{
  "model": "CTC audio transcriber",
  "dataset": "short read English sentences (LibriTTS-R)",
  "train_examples": 26041,
  "dropout": 0.05,
  "moe_every": 2,
  "shared_expert": false,
  "width": 192,
  "kernel_size": 15,
  "beta2": 0.95,
  "max_grad_norm": 1.0,
  "epochs": 16.2,
  "weight_decay": 0.2
}
Rows from block 2, named by matrix and row number. Each number is 128 + 32 x the weight over its row's rms, rounded and kept within 0 to 255. All counts start at 0. After the name is the row's rms in percent of the matrix's.
# pw1: conv module expand (GLU, value and gate stacked) (model.blocks.2.conv.pw1.weight, 384x192), inputs 0-191
pw1.11 091 [139 159 160 139 107 136 178 151 148 175 104 175 130 136 176 106 132 158  98 110 201 140 101  72  77 117 166 117 143 115 168 176 138 149  48 108 108 118  86 100 108  65 175 129 142 142 107 134 121  91 114 186  58 115 127  97 168 104  80 145  84  68 150 149 112 139 111 126 137 134 167 122 183  76 162 142  62 119 114 107 108 129 157 177 161 151 144  49 106 137 136 163 118 109 165 192 151 104  91  98  85 163 157 181 143  60 116 138 113 162  88 140 104 105 166 113 134 108  93 125 155 209 112 112 167 136 140  94 120 102  95 119  78 110 139 152 149 131 179 132 147 134 127  87 184  79 163 147 120 110 123 137 130 152 145 146 111 102 165 112  86 108  69 126 128 159 154 113 114 125 134 114 101 109 147 187  81  78 139  98  95  77  92 187 160 143 100  87 125 155 100 101]
pw1.12 092 [ 94 157 101 127 117 137 130 118 158 168 104 164 143 132  54 106 153 122 139 196 137 122 159 101 114 116 127 142 129 180 154  37 137 135 161 157  98 132  89  53 159 112 124  94 149 132 165  72  97 128 116 127  81 116 129 164 129 158 154 110 109 109 188 113 159 133 124 129 154  55  73 114 147 130 153 128 147 115  89  87 143 174 123 147 149 139 136 175  84 128 133 128 111 109 182 108 102 127 171 131 109 162 120  57  56 130 110 152 142 179 181 121 143 117 130 137 126  86 141 199 150 159  67  70 157 116 137  92 150 110 133 133 131 167 132 148 102  68 144 133 139  74 114  54 107  94 142 131 103 102 101 111 124 175  95  90 169 168 157 131 127 121 125 134  66 105  84  86 164 140 129 140  53 116 185 175  85 159 109  89 103  98 116 173 113 124  27 119 115 131 131 142]
pw1.13 091 [159 143 141  77 123 184 113 149 151 106  71 165 164 138 156 105 103 109 132 154 187 147 127 142 168 181  56 199 107  86 171 128 136 163 115 117 158 108 117 153  89 153 129 151 148 212 125 181 124 139 174 128 141 148 126  99 154 111 160 129 102  96 168 125 115 194 138 165 173 170 109 128 114 139 123 140 108 116 103  87 159 169 185  97 129 172 124 102 131 135 127 147 132 146  62 131 102  72  74 137 106 161 107 176 136 175  83  65 135 119  89 128 121 129 109 139 180 123 112 118 152 195  46 105 113 149 147 116 141 154 152 117 182 156 150 165 140 123 174  91 148 130 147 136 140 152 135 156  90 154  86 114 121 126 100 175 190 113  78 115 122 129 160 136 171  77 172 160 123 129 167  63 103 119 125 169 179 136 104 150  89 147 174 117 111 162 157 101 145  94 218 116]
pw1.14 091 [155 130 106  56 132 122 148 114 180  73 106 187  30 142 125  81 108 101  71 107  88 138 128 165 160  89  78 120 129 115  63 131 133 152 110  71 147 177 141  67 121 134 138 102 122 168  85 130 136 125  77 184 173 119  75 139 155 102 134 155 106 130 155 148 198 122 149  87 109 161 156 127 101 148  92 131 130 150  98 155 100 137  98 146 157 130 124 113 114  99 111  40 102 152 150 128 165  77 106 149 119 149 116 137 176 147 148 213 130 121 139 120 153 151 196 149 108  99 132 132 163 147 117 173  87 172 150 145 107 116 137  86  92 196 118 120 137 131 175 113 141 135  90 187 167 168 138 105 123 120 189 138 165 129  67 162  90 151 156  92 180  97 135 133 133 155  58  95 114 172 121  83  98 134 162 122 147  79 106 159 132 162 116 147 138 113 163 118 152 140 160  99]
pw1.15 089 [107 119 151 158 169 114  87 121 131 107 135  91 118 134 164 128  77 155 161 155 128  89 153  76 145 150 209 148 143  67 106 142 141 146 134 102 107 124 164 128 138 159 179  43 137 118 127 107 139 183 106 121 114 170 170 184 115  93  99 141 121 177 132  96 108  62 117 113 149 108 139 159 144 132 152  32 172 145  98 146 148 115 182 141 160 176  99 190 185 155 134 116 158 161 153 191 131  88  62 131 160 155 204  69  91 117 156 165 121 121 107 110 141 113 116  82 109 172 160 116 126 144 121  87  73 141  96 117 137 154 114 140 172  99  46  91  98 133 159 144  94 106 152 115 169 104 119 155 152 145  87 140  93 110 101  77 105  81 134 129 154 154 143 105 159 120 135 108 140 122 131 205 147 136 125 138 112 154 175  91 158 174 103  79 153  90 104  68 123 108 123 122]
pw1.16 095 [159 106 104 126 156 108 121 103 193 121 163 136 128 148 110 139  91 142 132 165 189 107  92 124 157  69  90 144 109 197 110 159 160 134 181 129 125 187 115 158  94 142 123 165 136 170 170 165 141  81  94 169 135  81 150 149  99 134 148 145 135 111 165 124 107 169 128 114 177 108 133 118  79 110 106  79  86 139  58  90 138 119 136 131 153 170 164 107 148 141  79 118 117 113 133 189  71 158 129 124 120 139 106 102 159 118 135 115  59 164 115 152 137 126 181 209  66 172 105  96 162 111 103 130  98 114 141 119 112 156 153 163 121 134  83 167 104 145 146 158 180 138 207 131 149 181 103 165 148 138 121 107 138 210  92 109 129 129  92 123  97 186 103 135 116  93 185 173  74 110  96  94 100 121 134 151  97 139 151 130 163  71 188 179 161 149 178 155 117 154 138  73]
pw1.17 099 [ 88  97 103 157  78 127 122 144 157  99 101 132 153 135  90 138 103 173 169 144 176 172 148 140 103 101 153  92  93 111 134 189  61 130 117  77 146 118 143 153  95 102 135 120 210 109 172  67 153 163 175 184  92  97  93 134 107 179 185  79  79 143 134 162 130 110 154 120  33 117 103 154 157 100 133 122 130  95  94 125 129 138 156  75 112 148 102 174 146 141  86 151 145 141  74 162 166 146 161 117 141 162 148 146 166  73 109 142 147 144 159 145 172  58 120 103 107 146 161  98 105 105 153 144 131 116 126  41 157 128 111 168 100 147 180  77 155 147 159 157  97 140 110 108 144 101 126 174 166 119  76 100 175 134  55 131  71 105  91  87 109 123 131 146  78  88 128 136  96  72 146 138  92  91 147 129 121 163 167 150 160 177  92 120 117 113 148 149 151 141 130 128]
pw1.18 097 [126 120 117 120 100 121 191 111 122 127 126 122 110 177  85 168 114 117 148 139 161 141 126 153 101 118 134 105  92 171  51  97 116 126 142  84 200 135 105 150 123 132 117 134 131 113 108 124 110 107 176 119 134 124  70 143  96 118 183 138 101 147 100 138 106 152 157 108 161 108 115 122 136  96  93 125  31 161 125 162  99 153 154 119 101 154 116  74  93 126 114 115 140 119 143  66 101 130 192 107 167 125 153 112 154 124 153  96  57 180 148  96 175 144 120 186 121  56 151 109  67 162 176 138 160 124 148  83 117 161 135  90 163 104 191 179 154 132 123  14 146 167 157 123 117 160 144 176 137 105  96 108 131 179 140 129 130 117 114 164 112 135 143  84 185 117  71  48 132 162 124 109 136  98 160  98  74 170 102 134 132 106  95 115  96  52 173 135 135 124 149  80]
pw1.19 093 [162  38 114 173 122 108 113 111 125 110  92 134 137 188 184 145 158 140 176 134 104 163 181 111  68  90 113 139 106 129 130  58 109 112 134 132 125  99 108 154 152 112 153 120 110 130 131  78  89 196 115 112 147 162 193 152 175 125  97 171 164 161 211 161 126 134 101  95 141  67  57 140 135 129  98 115 143 102 143 118 170 142 167 155 101 156 110 132 133 131 125  80 158 121 150 109 107 113  91 148 131 152  79 133  88 107 117  95 155  89 157 141  79  92 145  77 159 120  91 122 152 134 129 148 165 105 101 128 167 117 164 171 128 129 158 106 127 137 141 101 116 154 201 168 141 122 112 145 134 114  77 108 126 112 138 123 128 175 149 105 141  58 153 157 155 143 117 106 141 169 122 130 127 122  43 101 131 111 179   2 150 167 107 215 157 134 116 105  97 127 160 154]
pw1.20 096 [159 100 111 138 108 133 120 166 190 121 145  84 103 121  98 143 144 132 153 104 147 149 169  80 108  81  88 157 151 112 118  98 113 126 166 148 145  97 158 140 197 152 123 207 131  91 171 152 141 203 124 107 130 152 109  81  72 189 111 122 140 144  56 126 147 203 176 185 171 136 182 103 172  93  88 116 118 144 179 124 146 137 149 139 100 111 105 126 154  88 139  89  59 182 140 123 173 142 127 144 132 103 134  83 133 115 148  73 102 176 147 165 126 164 158 144 169 140 141 176 107 126 147 145 139 138 169 154 139 146 104 142 116 145 139  40 137 127  96 175 100 104 157  73 130 166 107 131 103  82  74 158 103 133 154 131  81 160 172 168 129  98 146 101 175  71 108 101 181 149 107 126  85 126  67 137 106 167 122 125 157 104  75 121  56 136 113 141 112 121 148  93]
pw1.21 101 [186 122 120 120 126 155 108 183 178  83 112  96 119 114  98 113 143 171 132 141 124 146 124 169 157 181 126 169  63 116 127 166 140 152 167 197  94 124 124 134 119 170 120 133 131 182 176 136 180 130 101  85 147 141 154 163 140 141 125 162 151  55  85 127  92  86 151 124 131 158 175 134 129 123  86 180 136 123 127 186 162 109 115 151  65 106 168 157 120 144 142 105 120  97 135  95 176 214 154 205  98 113 152 119  95 170 144  94 150 110 141 121 113 158 169  97 194 166 154  98 126 184 162 151 109 117 105  56 146 114 125 125  97 117  73 123  95  95 151 125 118 159 102 127 121 139  99 122  75 138 111 141 148 142 171  79 117  90 130 157 170 165 142 108 151 140 107 181 139 215 191  70 164 108 144 140 112 106 176 119 135 175 129 137 108 154 109 125 151  53  82 152]
pw1.22 100 [150 112 166 168 108  96 169 104 127 134 157 161 146 108 110 123  99 127  90 115 189 175 150 134 103 155 143  99 139  85 104 162  84 155 142 168 105 133 163  85 130 153 131 152 103 168 110 127 105 162 128 127 117 161  83 157 145 154 124 144 129  71  60 122 114 141  92  78 123 159 148 144  79 123 126  82 131 142 120 135 167 176  85 118 163 148 196  60 127 104  99 100 108 134 155 109 132  94 148 181 109 133 112 165 136 104 143 172  90 181  82 109 169 101  97 165 143 121  83 107  84  93 107 109 150  94 105 120  56  97 131 174 169 146 160 140 179 133  77 110 107 140 120 131 130 139  77 130  75 148 148 163 166  84  95 145 168 197 112  95 113 143 114 116 153 132  80 155 122 167 199 163 100 128  67  94 191 151  85 122 124 175 103  96 106 148 200  49  66 120 163 124]
pw1.23 093 [110  96 113 108 148  73  85 192 187 155 131  97 122 178 149 181  90  66 137 149 135 150 126 126 110 170 117  83 151 119  93 110 103 154 174 105 148 140 140  73 126 194 146 116 151 154 103 140 103 107 120 106  84 159 106  97 118 163 115 177 135 175 153 135 118  82 103 158 157 102 124 127 110  97  76  72 145 131 100 202 110 140 151  94 121 150 181  79 137 101 124 126 125 188 120 147 152 147 147 125 118 144 130 125 130  81 124 169 157  65 202 164 165 116 138 101 122 114  92 115 149 145 183  76 151 127  51 134 101 121 117  77 137 147 165  99 145 125 124 102 177 115 118 117 119 108  68 146  99 113 121 133 160 110  84 118 185  89 149 162 123 127 125  68 121 150 113 101 153 153  50  84 139 230 139  73 127 151  88 106 145 145  85 149 143 127  51 138 114 101 157 172]
pw1.24 090 [170 123 127 125 138 189 160 153 160 156 110  96 124 138 161 170  75 132  51 149 134 222 136  59 129  97  79 133 135 151 119 143  82 141 137 107  84 160 104 135 122  98 136 139 174 199 135  95 158  78 154 115 121 139 103 161 166 133 144 119 132 114 102 171 106 148 130 148  96 114 132 149 193 111 178  79 166  87 151  79 132 109 130 154 182 149 166 115 171  91 106 130 126 109  61  95 193 133  85 161 148  73 157 100 112 108 138  51 139 112 149 130 133 139 174 130 179  99 105 113 100 121 120  98 138  89 174 105  61 124 187 156 116 140 175  86 118  79  86 134 138 101 139 108 103 128 146 161 126  75 186 133 132 194 116 133 154 195 100 151  87 137 145  97 137 177 124  85 112 102 161 115  95 131  98 107 124 103 126 128 133 119 106 172  59 133  83 162 138 137 125 172]
pw1.25 094 [148 154 189 142  56  72 119  86 119  97 154  95 107 147 121  70  85 128 124 164 149 142 119 116 116 164 181 120 130 142  74 154 129 149  78 129 102 183 100  92  25 113 167  90 150  98 116 147 140 107  98 163 134 135 138 117 134  75 118 107 135 133 135 176 152 115  84 149 114 130 130 177 127 148 138 125  82 166 136  94 130 151  71 118 153  99  64 115  67 161 105 143  92 112 159 137 147 135 152 107 113 167  64 114 121  95 161 142 150 160 113 111 151 122 155  97 180 149 135 132 102 125  95 103 142 114 113 110 197 122 187 139 199 102 143 104 128 164 159 158 102 137 104  81 160 102 149 192  68 196  79 116  74 139 149 165 109 151 113 113 102 159 122  92  75 145 136 161  84 104 195 134 168  98 138 117 151 140 170 131 126 191 142 123 160 128 143  92 121  94 143 214]
pw1.26 090 [148 142 135 109 141  88  95  97 101 135 202 133 103 131 127  76  90 103 139 157 105 114 147 146 110  51  80  99 120 185 142 151 175 141 112 153 110 157 211 176 100 139 161 163  96 141 161  88 117 117 109 126 102  75 126  87 114  76 133 124 102  97 108 115 128 107 126 116  91  85 103 104 135 156 136 107 114 140 111 105  85  38 122 106  88 153  75 123 135 183 139 142 103 145 112 127 107 179 123 103 138 125 142 125 159 171 125 134  98 212 108 127 146 135 149  70  72 201  89  52  96  91 136 129 111 144 166 152 122  92 121 152  60 118 146 100 133 106 103 110 124 185 159 139  92 125  96 118  92 156 110  78 155  86 112 120 132 134 162 151  95 123 160 113  98 172 122 116 111 193 101 129 182 213 168 115 145 114 206 156 149 140 151 162 114 158  78 155 124 108 102 175]
pw1.27 088 [ 88 140 124 152 148  69 114 152 102 141 117 147 154 106  83  82 122 139 131 109 116 125 156  89 108  92 191 111 112 142 105 200 204 112 166 133 126 136 178 142 109 157  98 108 134  95 155 193 178  83 166  93 144 156  93 142 134 110 127  75 119 137 109 114 175 119 147  94 139  99 190 113 149 154 110 130 117  70 101 131 103 113 141  73 146 139  80 184 103 145 126 136 100 127 192 123 116 163 180 163 143 133 101  95  97 130 123 180 107 187 192 132  82 111 154 130 115 138 100 130 130  87 134 107  97 206  84 123 121 157  65  97 135 126  85  79 131 116 135 178 108 149 159  68  96 111 166 143 113 182 130  97 122  82 114 144 117 102  81  92 167 109 144 103 129 131 207 159 142 186 150 103 103 158  74 172 121 127 131 118 207 120 133 146 141 160 181 137  76 173  81 136]
pw1.28 088 [140 150 121  98 151  90 109 164  66  71 127 158 134 142 135 130 136 130 105 122 126 118 145 115 113 147 185 135 158 134 173 181 109 150 114 173 190 152  86 193 150  88 130 152  82  77 159 137 149  99  98 125 152 138 164  98 172  77  69 151 135 103 158 151 102 104 123 149  93 102 117 142 103 104 114 150 116  96 103 114 125 131  98  92 144 123 111 108 114 123  84 142 144 113  99 135 193 120 150 102 109 169 156 131 116 188 145 146 122  95 127 100 121 165 105 168  78  86 145 142 159 126 161 126 196 149 149 210 163 160 152  82  82 146 221 148 143 170 169 112 107 135 107 168 142 144 238  81 121 138 118 113  99 118 161 166 184 114  63 138 148 156 107 154  97 137 125 159 117  69 167 114 175 142 108 178 148 168 145 106 137 181 137 164 126  89 116 170  56 142  79 125]
pw1.29 090 [113 197  98 108 152 117 124 170 156 146 175 173 126  97 143 138 175  83 136 134 181 114 138  80 150 126 136  88 164 124 106 105 183 177 165 177 114 149 117 195 163 118 146 167 152 123 145 130 158 113 132 128 103 122 122 129 104 133 111 125 113 169 119 148  52 134 137 118 112 108  97  86  46 127 130 156 120 190 153 144 156 117 110  95 170 139 134 167 171 142 140 144 165 123 172 116 108  79 111  92 122  83 100 104 130  96 145 130 135 163  92 145 157 102 119  84 134 123 127 132 174 114 169  81 101 137 116 161 156 120 182 158  96 119 157  94 110 105 174 141 112 100 155 139  63 108 151 126  81 201 102 153  32 191 197 130 106 129  99 125 120 196 146  76  67 194  91 157 100  88  97 123 132 110 151 100  74 115 161 130 125 109  93  59 161 153 103 133 132 102 164  80]
pw1.30 092 [108 109  89 175 120  95 107  80 108 143 129 152  76  71  93 131 128 119 157 114 114  63  64 101 136 136 180  96 139  84  87 120 182 166 178 166 109 130 118  64 148 104 115 108  89 134 125  92 137 138 150 189 149 157 117  71  96 150  87 171 123 195 140 170 140  85  76 213 103 140 150  78 144 115 163 152  52 109 168 132 151 135 131 151 135 159 164  98 120 104  74 129  94 130 193 127 128 154 145 101 108 167  71 139 142 150 122 124 126 111 121 144 170 108 135 126 146 137  97  95 120 139 111  85  70  89 116 123 126 151  74 139 136 155  65 143 112 139 157 126 122 145 155 103 126 144 161 160 125  50  76  65 180  96  99 150 142 135 108  87 131 191 180 171 145 167 178  89 109 143 150 185 123 145 134 117 119 102 130  69 130 121  99 135 144 165 139  80 154 131  94 148]
pw1.31 091 [136  68 184 173  96 128 165 141 204 112 132 142 112 155 124 164 121 112  60 164 142 145 174 150 154 134 171 109 163 156 111 162 139 132  92 128 122 192 169 141 198 164 113 113 115 199 126 139 104 133 108 107 123 187 181 144 145 157  69 106 127 147 169 110 133  98 124 166 116 118  90 122  58  86 122 107 174 186 161  90 115 137 159  78 147 120 138 129 146 121 120  81 151 121  97 158 132 183 127  86  84  76  71 108 120 146 141  97 142  61  54 124 143 112 106 142 185 117 134 127 118 122 160 151 133  72 112 175 141 120 159 108  94 103 146  83 191  89 113 113 134 135 142  76 146 124 109  75 104 161 125  98 124 105  97 119  64 143 152 125 135 104 140 165 135  76 112 222  84 135 108 159 134 108  95 100 134 170  82 126 129 170 138 151 146 104 148  82 129 112 101 190]
pw1.32 093 [134 143 144 151 112 139 145 150 126  86 152 140 156 101 138 149 108  67 124 111  68 102 110 135 102  98 119  63 138  79 103 128  97  86 107 168  97 117  87 167 156 144  81 110 145 143  88 115 104 111 158 138 134 131  63 103 100 134 144 139  92 136 109 150 170  85  93 161 162  88  96  86 131  61 190 156 163 129 189 156 164 111  93 121 125 119 117 141 157 147 104 166 144 105  60 140 113 155 117  66 158 123 119 146 192 163  74 119 117 133 171 112 160  57 108  81 168 175 139 108 108 129 126  72 138  70  91 200 185  71 165 147 132 118 138 112  90 166  94 127 112 100 142 141 148 164 115 135  80 119 167 107 149  90  87  65 143 152 126 122 135 134 142 136 158 101 120 198 133 183 156  82 102 113 161 132 183 177 138 104 163 147 111 106 140  68  63 146 140  66 146 145]
pw1.33 088 [127 141 118 149  95 181 122 133 106 116 169 131 135 121 181 138 166 161 104 155 156 121 139 127 159 137 116  94 116  96 104 148 192 189 101 146 142 130  99  95 175  98  97  99  96 157 126  53 124 144 128 112 162 126 144  51 116 102 185 147 157 161 117 137 194 149 101  87 145 100  86 135 104 116  91 178 140 149 133 170 123  79 134  87 117 105  97 152  94 128 128 143 105 122  81  99  21 106  89 116 176 114 127 101 127 171 125 162 115 127  63 146 114  93 144 176 147 129 135 124  63 100 144 107 145  93 137  67 105  98 134 131 147 136 146  97 158 127 158 195 111 122 124 158 141 157 135  35 149 118 197 116 126 112 138 167 156 197 144 172 118 148 131 139 113 131 144 136 109 127 123 130 193  90 203 170 133 187 141 142 110 111  44 168 136 132 136  77 113 108  66 105]
pw1.34 091 [ 96 124 151 117 108 190 128 140 125  59 115 103 133 119  87  98 150 101 150 161 134 119 123 136 128 124 107 111 151  32 172 112  93 173 113 183  90  99  56 120  96 118 115 199 149 122  87 169 150 108 130  77 139 100 161 142 122 186 135 214 179 130 135 143 185 142 129 115 142  92 126 188 106 154 119 128 139 105 123 151 137 175 125 110 122 114 137 167 178  98 173 178 131 105 138 140 152 119  79 155 124 140 206  89 161 151  71 130  66 104 113 112  94 133  73 113 132 107 121 137  89 137 145 123 124 143 103 114 126 173 113 148  77 209  86 122  87  89 129 128  70 134 164 117 101 166 123 122 110  94 154 144 128 156  90 134 136 144 144  76 100 106 181 112 151  55  87  97 149  90  94 103 119 186 104 111 128 159 127 137 164 136 114 160 151 146 138 158 117 228  95 135]
pw1.35 086 [105 109 132 100 145 153 141 149 110 151 139  84 103 118 185 120 166 151 156 199  78 135 121 159 156 147 168  98 169 219 116 141 136 154 151 172 110 100 156 135 116  53 144 156  79 108 141 100 171 132 151 111 119  69 126 118 119  87  98 113 185 146 133 141 165 108 136  99 123  93 132 154 141 119 126 199 121  90 176 133  41 109 167 114 133 118 163 137 121 130 118 116 162 118 105 146 222 136 171 138 182  89  94 105 117 108 139 141 167 123  97 173 103 118 117 157 139 107 136  94 124 158 101  95 112 151 159  94 144 139 112 125 167 148 138 161 148 117 150 142  90  53 162  39 121 181 144 156 128 106  97 131 122 207 135 185 145  98 133 110 170  64 138 130  81  81 142 159 147  94 169 113 130 122 102 191 122 131 179 113  87 189 121 133  72 161 122 122 167 140 118 177]
pw1.36 095 [114 164 132 170 144 226 118 152 144 150 150 109 129 129 111 155 113 155 144  82 128 114 119  63  71 109 111 116  56 119  72 112  89 124 107  78 142 159  73  50  97 105 123 157 111 133 105 106  86 153 150 143 131 107 106 105 104 141 140 197  95 138 130  89 115  96 130 166 144 168 127 171 161  63 112 150 111 195 116  98 116 136 113 115 142  92 142 102 124 102 118 139  68 111 101 148  85  66 137  93  87 117 205 122  98  71 162 182 135 109 184 173  97 133 152 148 124 107 141 164 138 121  97 162 154 156 132 162 170  61 135 176 138 123 159 160  63 118 130 161 161 136 178 154 143 161 156 112  95 110  83 158  90 153 169 113 173  85 171 131 160 165  58 129  90 117 101 121 114  97  89 116 109 133 141  67 150  88 150 101 128 136 165  98 109 158 168 137 110 109 116 155]
pw1.37 097 [151  90 185  97 111 119 160 147 141 213  99  99 130 189  81 116 120  89 138 111 105 122 115 100 116 124 164 117  71 145 158 153 122 135 114 123 117 165 154 151 136 106  84 151  93 163 184 169 132 105 167 139 147 162 127  99 124  77 151 132  98 143 106 119 112 114 134 119 161 108 117 148  88 146  43 143 162 152 170 134 114 203 129 105 210 120 121 120 115 117 159 163 119  88 154 140 150 107  82  80 129 132 138 113 111 120  67 147 156 116 171 103 140 108 139 133 178  89 213 108 110 115  80 192 144 140 166 131 170 130  93 131  85 114  75 188 185 135  71 150 114 182  98 143 157 140 120 104 161 131 145 136 129 122 100 145 222 138 167 103 174  57 112 119  98 111 208 117  87 129 142 192 148 105 117 117 156 137  95  77 152 121 117 141 136 148  81 121 115 153 114 179]
pw1.38 097 [104 171 128 148 134 106 123 160 152  97 107 173  80 150  65 191 153 134 148  74 179 104 105 190 103 142  92 161 126  79 127 119  91 147 128 180 121 156  92  84  68 130 138 127 157 149 101 128 105  94 120  71 124 130  94  92 155 124 104 127 181 165 135 149 100 108 128 129 128 119 132 114 113 127  79 124 139  95 147 146 172 101 180  76 167 210 186 119 158 139 132 128 139 122 143 163  89 140 159 129 147  99  86 141 208 182 109 127 140  89 128  55  92  92 131 111 137 128  93 115 115 169  98 155 178 130  88 147 120 102 162 164 118 132 144  61 109 156  98 120 173 117 111  93 187 143 131 149 148 111 131  65 131 105 170 133 133 168 161 119 148 148  71  87 122  78 154 105 201 212 151  83 154 163 106 136 149 109  80 197 143 127 119 136  92 135 148  91  73 144 116 130]
pw1.39 089 [ 97 121 146 173 143 135 150 127 158 114 158 123 119 134 150  96 126 132 124 141 124 110 175 171 123 102 149 122 121 121 175 160 165 146 135 140 136  99 117 137 162  67 148  93 115 204  43 152 141 177 185 147 115 122 187 152 156  92 115 177 165 112 137  42 163 150 122 152 100 114  91 149 122  98  84 112 133 109 113 138 165 105  90 124  94 117 102 130  83 165 104  72 133 118 103 162 150 165 164 104 166 113 154 141  95 124 108 133 161 147 147 137 104 157 146  80 118  89  84 129 161  78 144 116 198 121  84 181  98 119 106 106  41  45 129 126  43  77 125 170 129 170 156 173 161  62 134 121 132 114  92 114 156 147  92 114 161 106 126 111  97  49 114 139  92 127 129 177 133 102 130 153 107 129 143  98 108 200  54 128 147 157  74 154 106 128 178 104 135 120 143 127]
pw1.40 091 [155  71 157 127 175 122 149 105 131 163 124  81 104 144 201  48 164 186 210 139 176 147 185 107 129 160 131 145 116 113 104 163 114 162 144 155 199  79 183 119 113 124 139  94 126 127 137 120 103 117 134 123 139 117 135 125 146 112 148 176  51 123 136 147  82 156 123 134 127 156 108  62  87 114 142  71 149 126 141 104 148  45 166 160 125 128 134 149  93 171 141  74 103 108  84  88  99 119 108 102 130 108 149  91 104 141  98  96 109  33  88 157  87 133  92 131  96 145  75 153 117 139 105  97 187 125 133 125 158 138 151 127  96  75 135 119  99 169 120 113  85 132 171 179 134 122 128 118  94  78 174  75 144 117 123 169 105 172 142 133 116 137 136 147  59  98 145  76 106 138 145 216 185 148 134 140 139 120 144 139 157 127 122 130 120  85  99 110 136 177 110 100]
pw1.41 100 [ 96  94 117 132 140 136 127  85 122 148 100 216 171 116 129 102  94  69  66 105 136 147 138 100 147 120 130 131 208  90 144 118 101 117 111 111 118 113 157 117 184 136  55 118  95  95 137 156 137 134 151 117 118 109 135 155 131  56 156 159 144 190 188 101 108 144 107 126 100 116 173  81 140  77  97 151  88 111 140 203 155 158 164 146  66 151 141 159 133 162  87 151 158  98 102 128  80 100 139 145 126 120 112 146 122 119 129  73 149 161 188 100 121 116 185 118 174 126 152 113  88 139 151 139  93 124 129 134 193 189 126 136  93 147 125 114 169 152 119 102 172  91 156 116  99 101 159 182 122 134 116 111 123 113 135 155  69 113 146 146 140 163 112 123 184 122  66  50 164 183  98 162 105 199 166 195 157 149 165 108  97 130  96 119 151 160 145  92 170  90 113  95]
pw1.42 094 [ 91 125 103 155 166 171 102  89 134 124 184 133 125 120 148 118  78 150 173 121 123 173 105 148 116 142  98 136 156 117  92 142 164 127 118 131 111 155 108 154 209 144 151  82 162 159 114  89 148 142  72 131 161 151 119 177 127 122 148  33 102 128 157 160  92 139 143 162 154 158 147 109 169 156 146 127  97 142 129  96 143 119 159 164 155  92 106 133 151 142  89 109 194 135 148 213 145 126 117 120 135 107  99 123 139 132 127 175 115 121 115 119 165 135 139  66 100 121 111 143  57 126 125  68 155 153 162 168  91  89 179  64 165 116 146  65  84 121 112  86 128 186 120  89 108 163 135  62 164 171  80 125 179  83 195 118 131  82 110 120 172 162 106  98 119 132 133 106 140 119 153 106 118 150  88  96 128 139 126  93  75  92  54 109 159 218 130 151  70 122 157 135]
pw1.43 085 [153 132 161  94 149 124 155 118 117 142  96 136 165  57  99 158 123  59 149  86  72 143  66 163 161 110 137 165 125 136 136 132 117 130 208 181  96 113 102  93 143 161 145 106 174 103 147 139 155 164 185 102 112 172 142 115 139 119 109 128 135 100  95 135 108 126 126  70  91  85 157 160 126  80  89 221 128 116 105 106  90 137 140  95 167  90 117 154 182 118 106 132  83 118 126 120 111 137 149 195 128 144 108 109 136 139 154 115 124  88 154 146 138 134 108 150 160 185 130 112  92  92 170 143  83 150 172 120 163 146 154  73 184  60 116 136 129 124 148 195 130 111 133  55  71 118 106  60 134  79 136 128 130 119 127  83 140 103 174 139 154 128 182 141  94  96 127  98 116 168 102 153 101 132 163 164 156 116 119 108  93 143 105 126 183 157 128  88  40  54 101 144]
pw1.44 088 [138 177 155 126 127 155  90 101 131 132  85 134 173 133 118 151 136 106 116 128 167  93 133 142 164 107  47  68 148 176 109 176 190 127 120 167 157 116 118 168 148 181 134 214 121 140 149  77 157 145 132 140 132 115 142 172 138 190 148  94  97  85 137 133  69 145  49 160 150 184  80 120 146 135 104 159 116 136 132 203 157 121 124 121 134 142  96 145 154 120 115 118 166  61 140 111 139 137  67  75 119 138 162 130 133 208  94 149 132 105  89 169 121 156 188 167  95  70 103 155 132 112 128 133 100 156 193 108 174 101 156 140 142 132 143  76 128 109  85  88 128 129  93 129 190 174 147 109 114  79 128  68 125  73 132 131 117 114  87 118 158 130 128  99 109 146 140 143 109  66 158  98 180 142 113 137 104 123 162 134 149 112 134  98 155 135 172 166  89 159  57  91]
pw1.45 093 [115  80 124 111  69 135 112 148 129 134 122 156 134 123 138 121 131 158 165 168 118 164 105 144 108 133 151  93 142 113 144 111 109 178 144 173 163 175 108 149 140 106 189 156  91 110 157 116  93 132 167 112  79 102  90 108 172 181 136 133 111  98 187 119  79 145 120 108  96 168  89 159 151  95 123  62 161 166  48 116 121 136 169 183 161 105 111 125 151 119  69 187 156  48  98 174 160  81 139 193 118 116 127  99 128 128  98  98  67 145 131 168 103 120  66 159 165 109 147 176 153 108 155 128  89 100 167 176 145 130 148 146 142 170 146 121 204 137 111  50 174  82  66 141 149 123 130 120 107 145 148 105 104  89 129  99 132 105  77 173 126  70 149 104 155 144  88 123 171 162 131  95 113 187 118  82 105 136 157 162  99  79  90 132 129 126 153 176 130 136 130 170]
pw1.46 091 [ 93 149 188 179 121 128 191 103  88 149 116 173  64  96 104  73  98  95 129  49 134 113  92  89 137 181  91 110 100  83 126 104 153 161 120 113 116 156 138  82 135 121 158 142 134 131 123 126 196 122  89 140 139 164 177 158 150 137 117 158 137 112  92  94 114 144 135 133 164  66 123  80 133 192 114 109 141 140 102 119  60  96 178 168 165 181 115  73  87  98 117 158 183 189  95 175 121 100 145 207 126  99 118 167 214 140 124 132 118 121 104 143 102 159 140 128 119 122 147 182 125 131 126 118 136 179 133 132 148  63 178 158  82 153 140 114 109 127  94  81 188  99 117 162 111 146 156 116  79 120 189 121 121 111 104 158 147 148  82  97 143 158 120 145 150 141  53 130 120 110  82 115 183 163 155 139 133 102 127 120 123 154 173 140  97  95 167 112 162 103 107 123]
pw1.47 096 [112 112 163 105 122 148 126 113 158 150 133 115 163 142 167  87 121 154 109 155 148 166  93 131  90 143 121 116  95 110  89 161 169  88  98 125 121 113 148 140  82 130 203 207 118 174  96 188 112  98 142  94  89  66 119 124 103  82 119 158 128  57 165 135  84  61 177  99 141  82 157 125 149 137  77 130 119 140 120 173 174 121 170 153 156  95  88  86 173 141 144 162 149  89 182 199 111 126 199  82 134 190  94 107 111  99 138 126 103 156 122 136 104 166  65 121 150 123 169 189 106 180  92 171 137 189 100  93 117 149 142 134 110 118 174 178  94 171 158 138 128  88 187 167 122 129 150 124 164  83 126 172 169 122 107 112  83 135 157 102 120 159  92 134  96 118  86  99 126 135 142 139 104 122 105 186 143 103  91  94  99  94 110 153 180 118 132 156 108 147 151  95]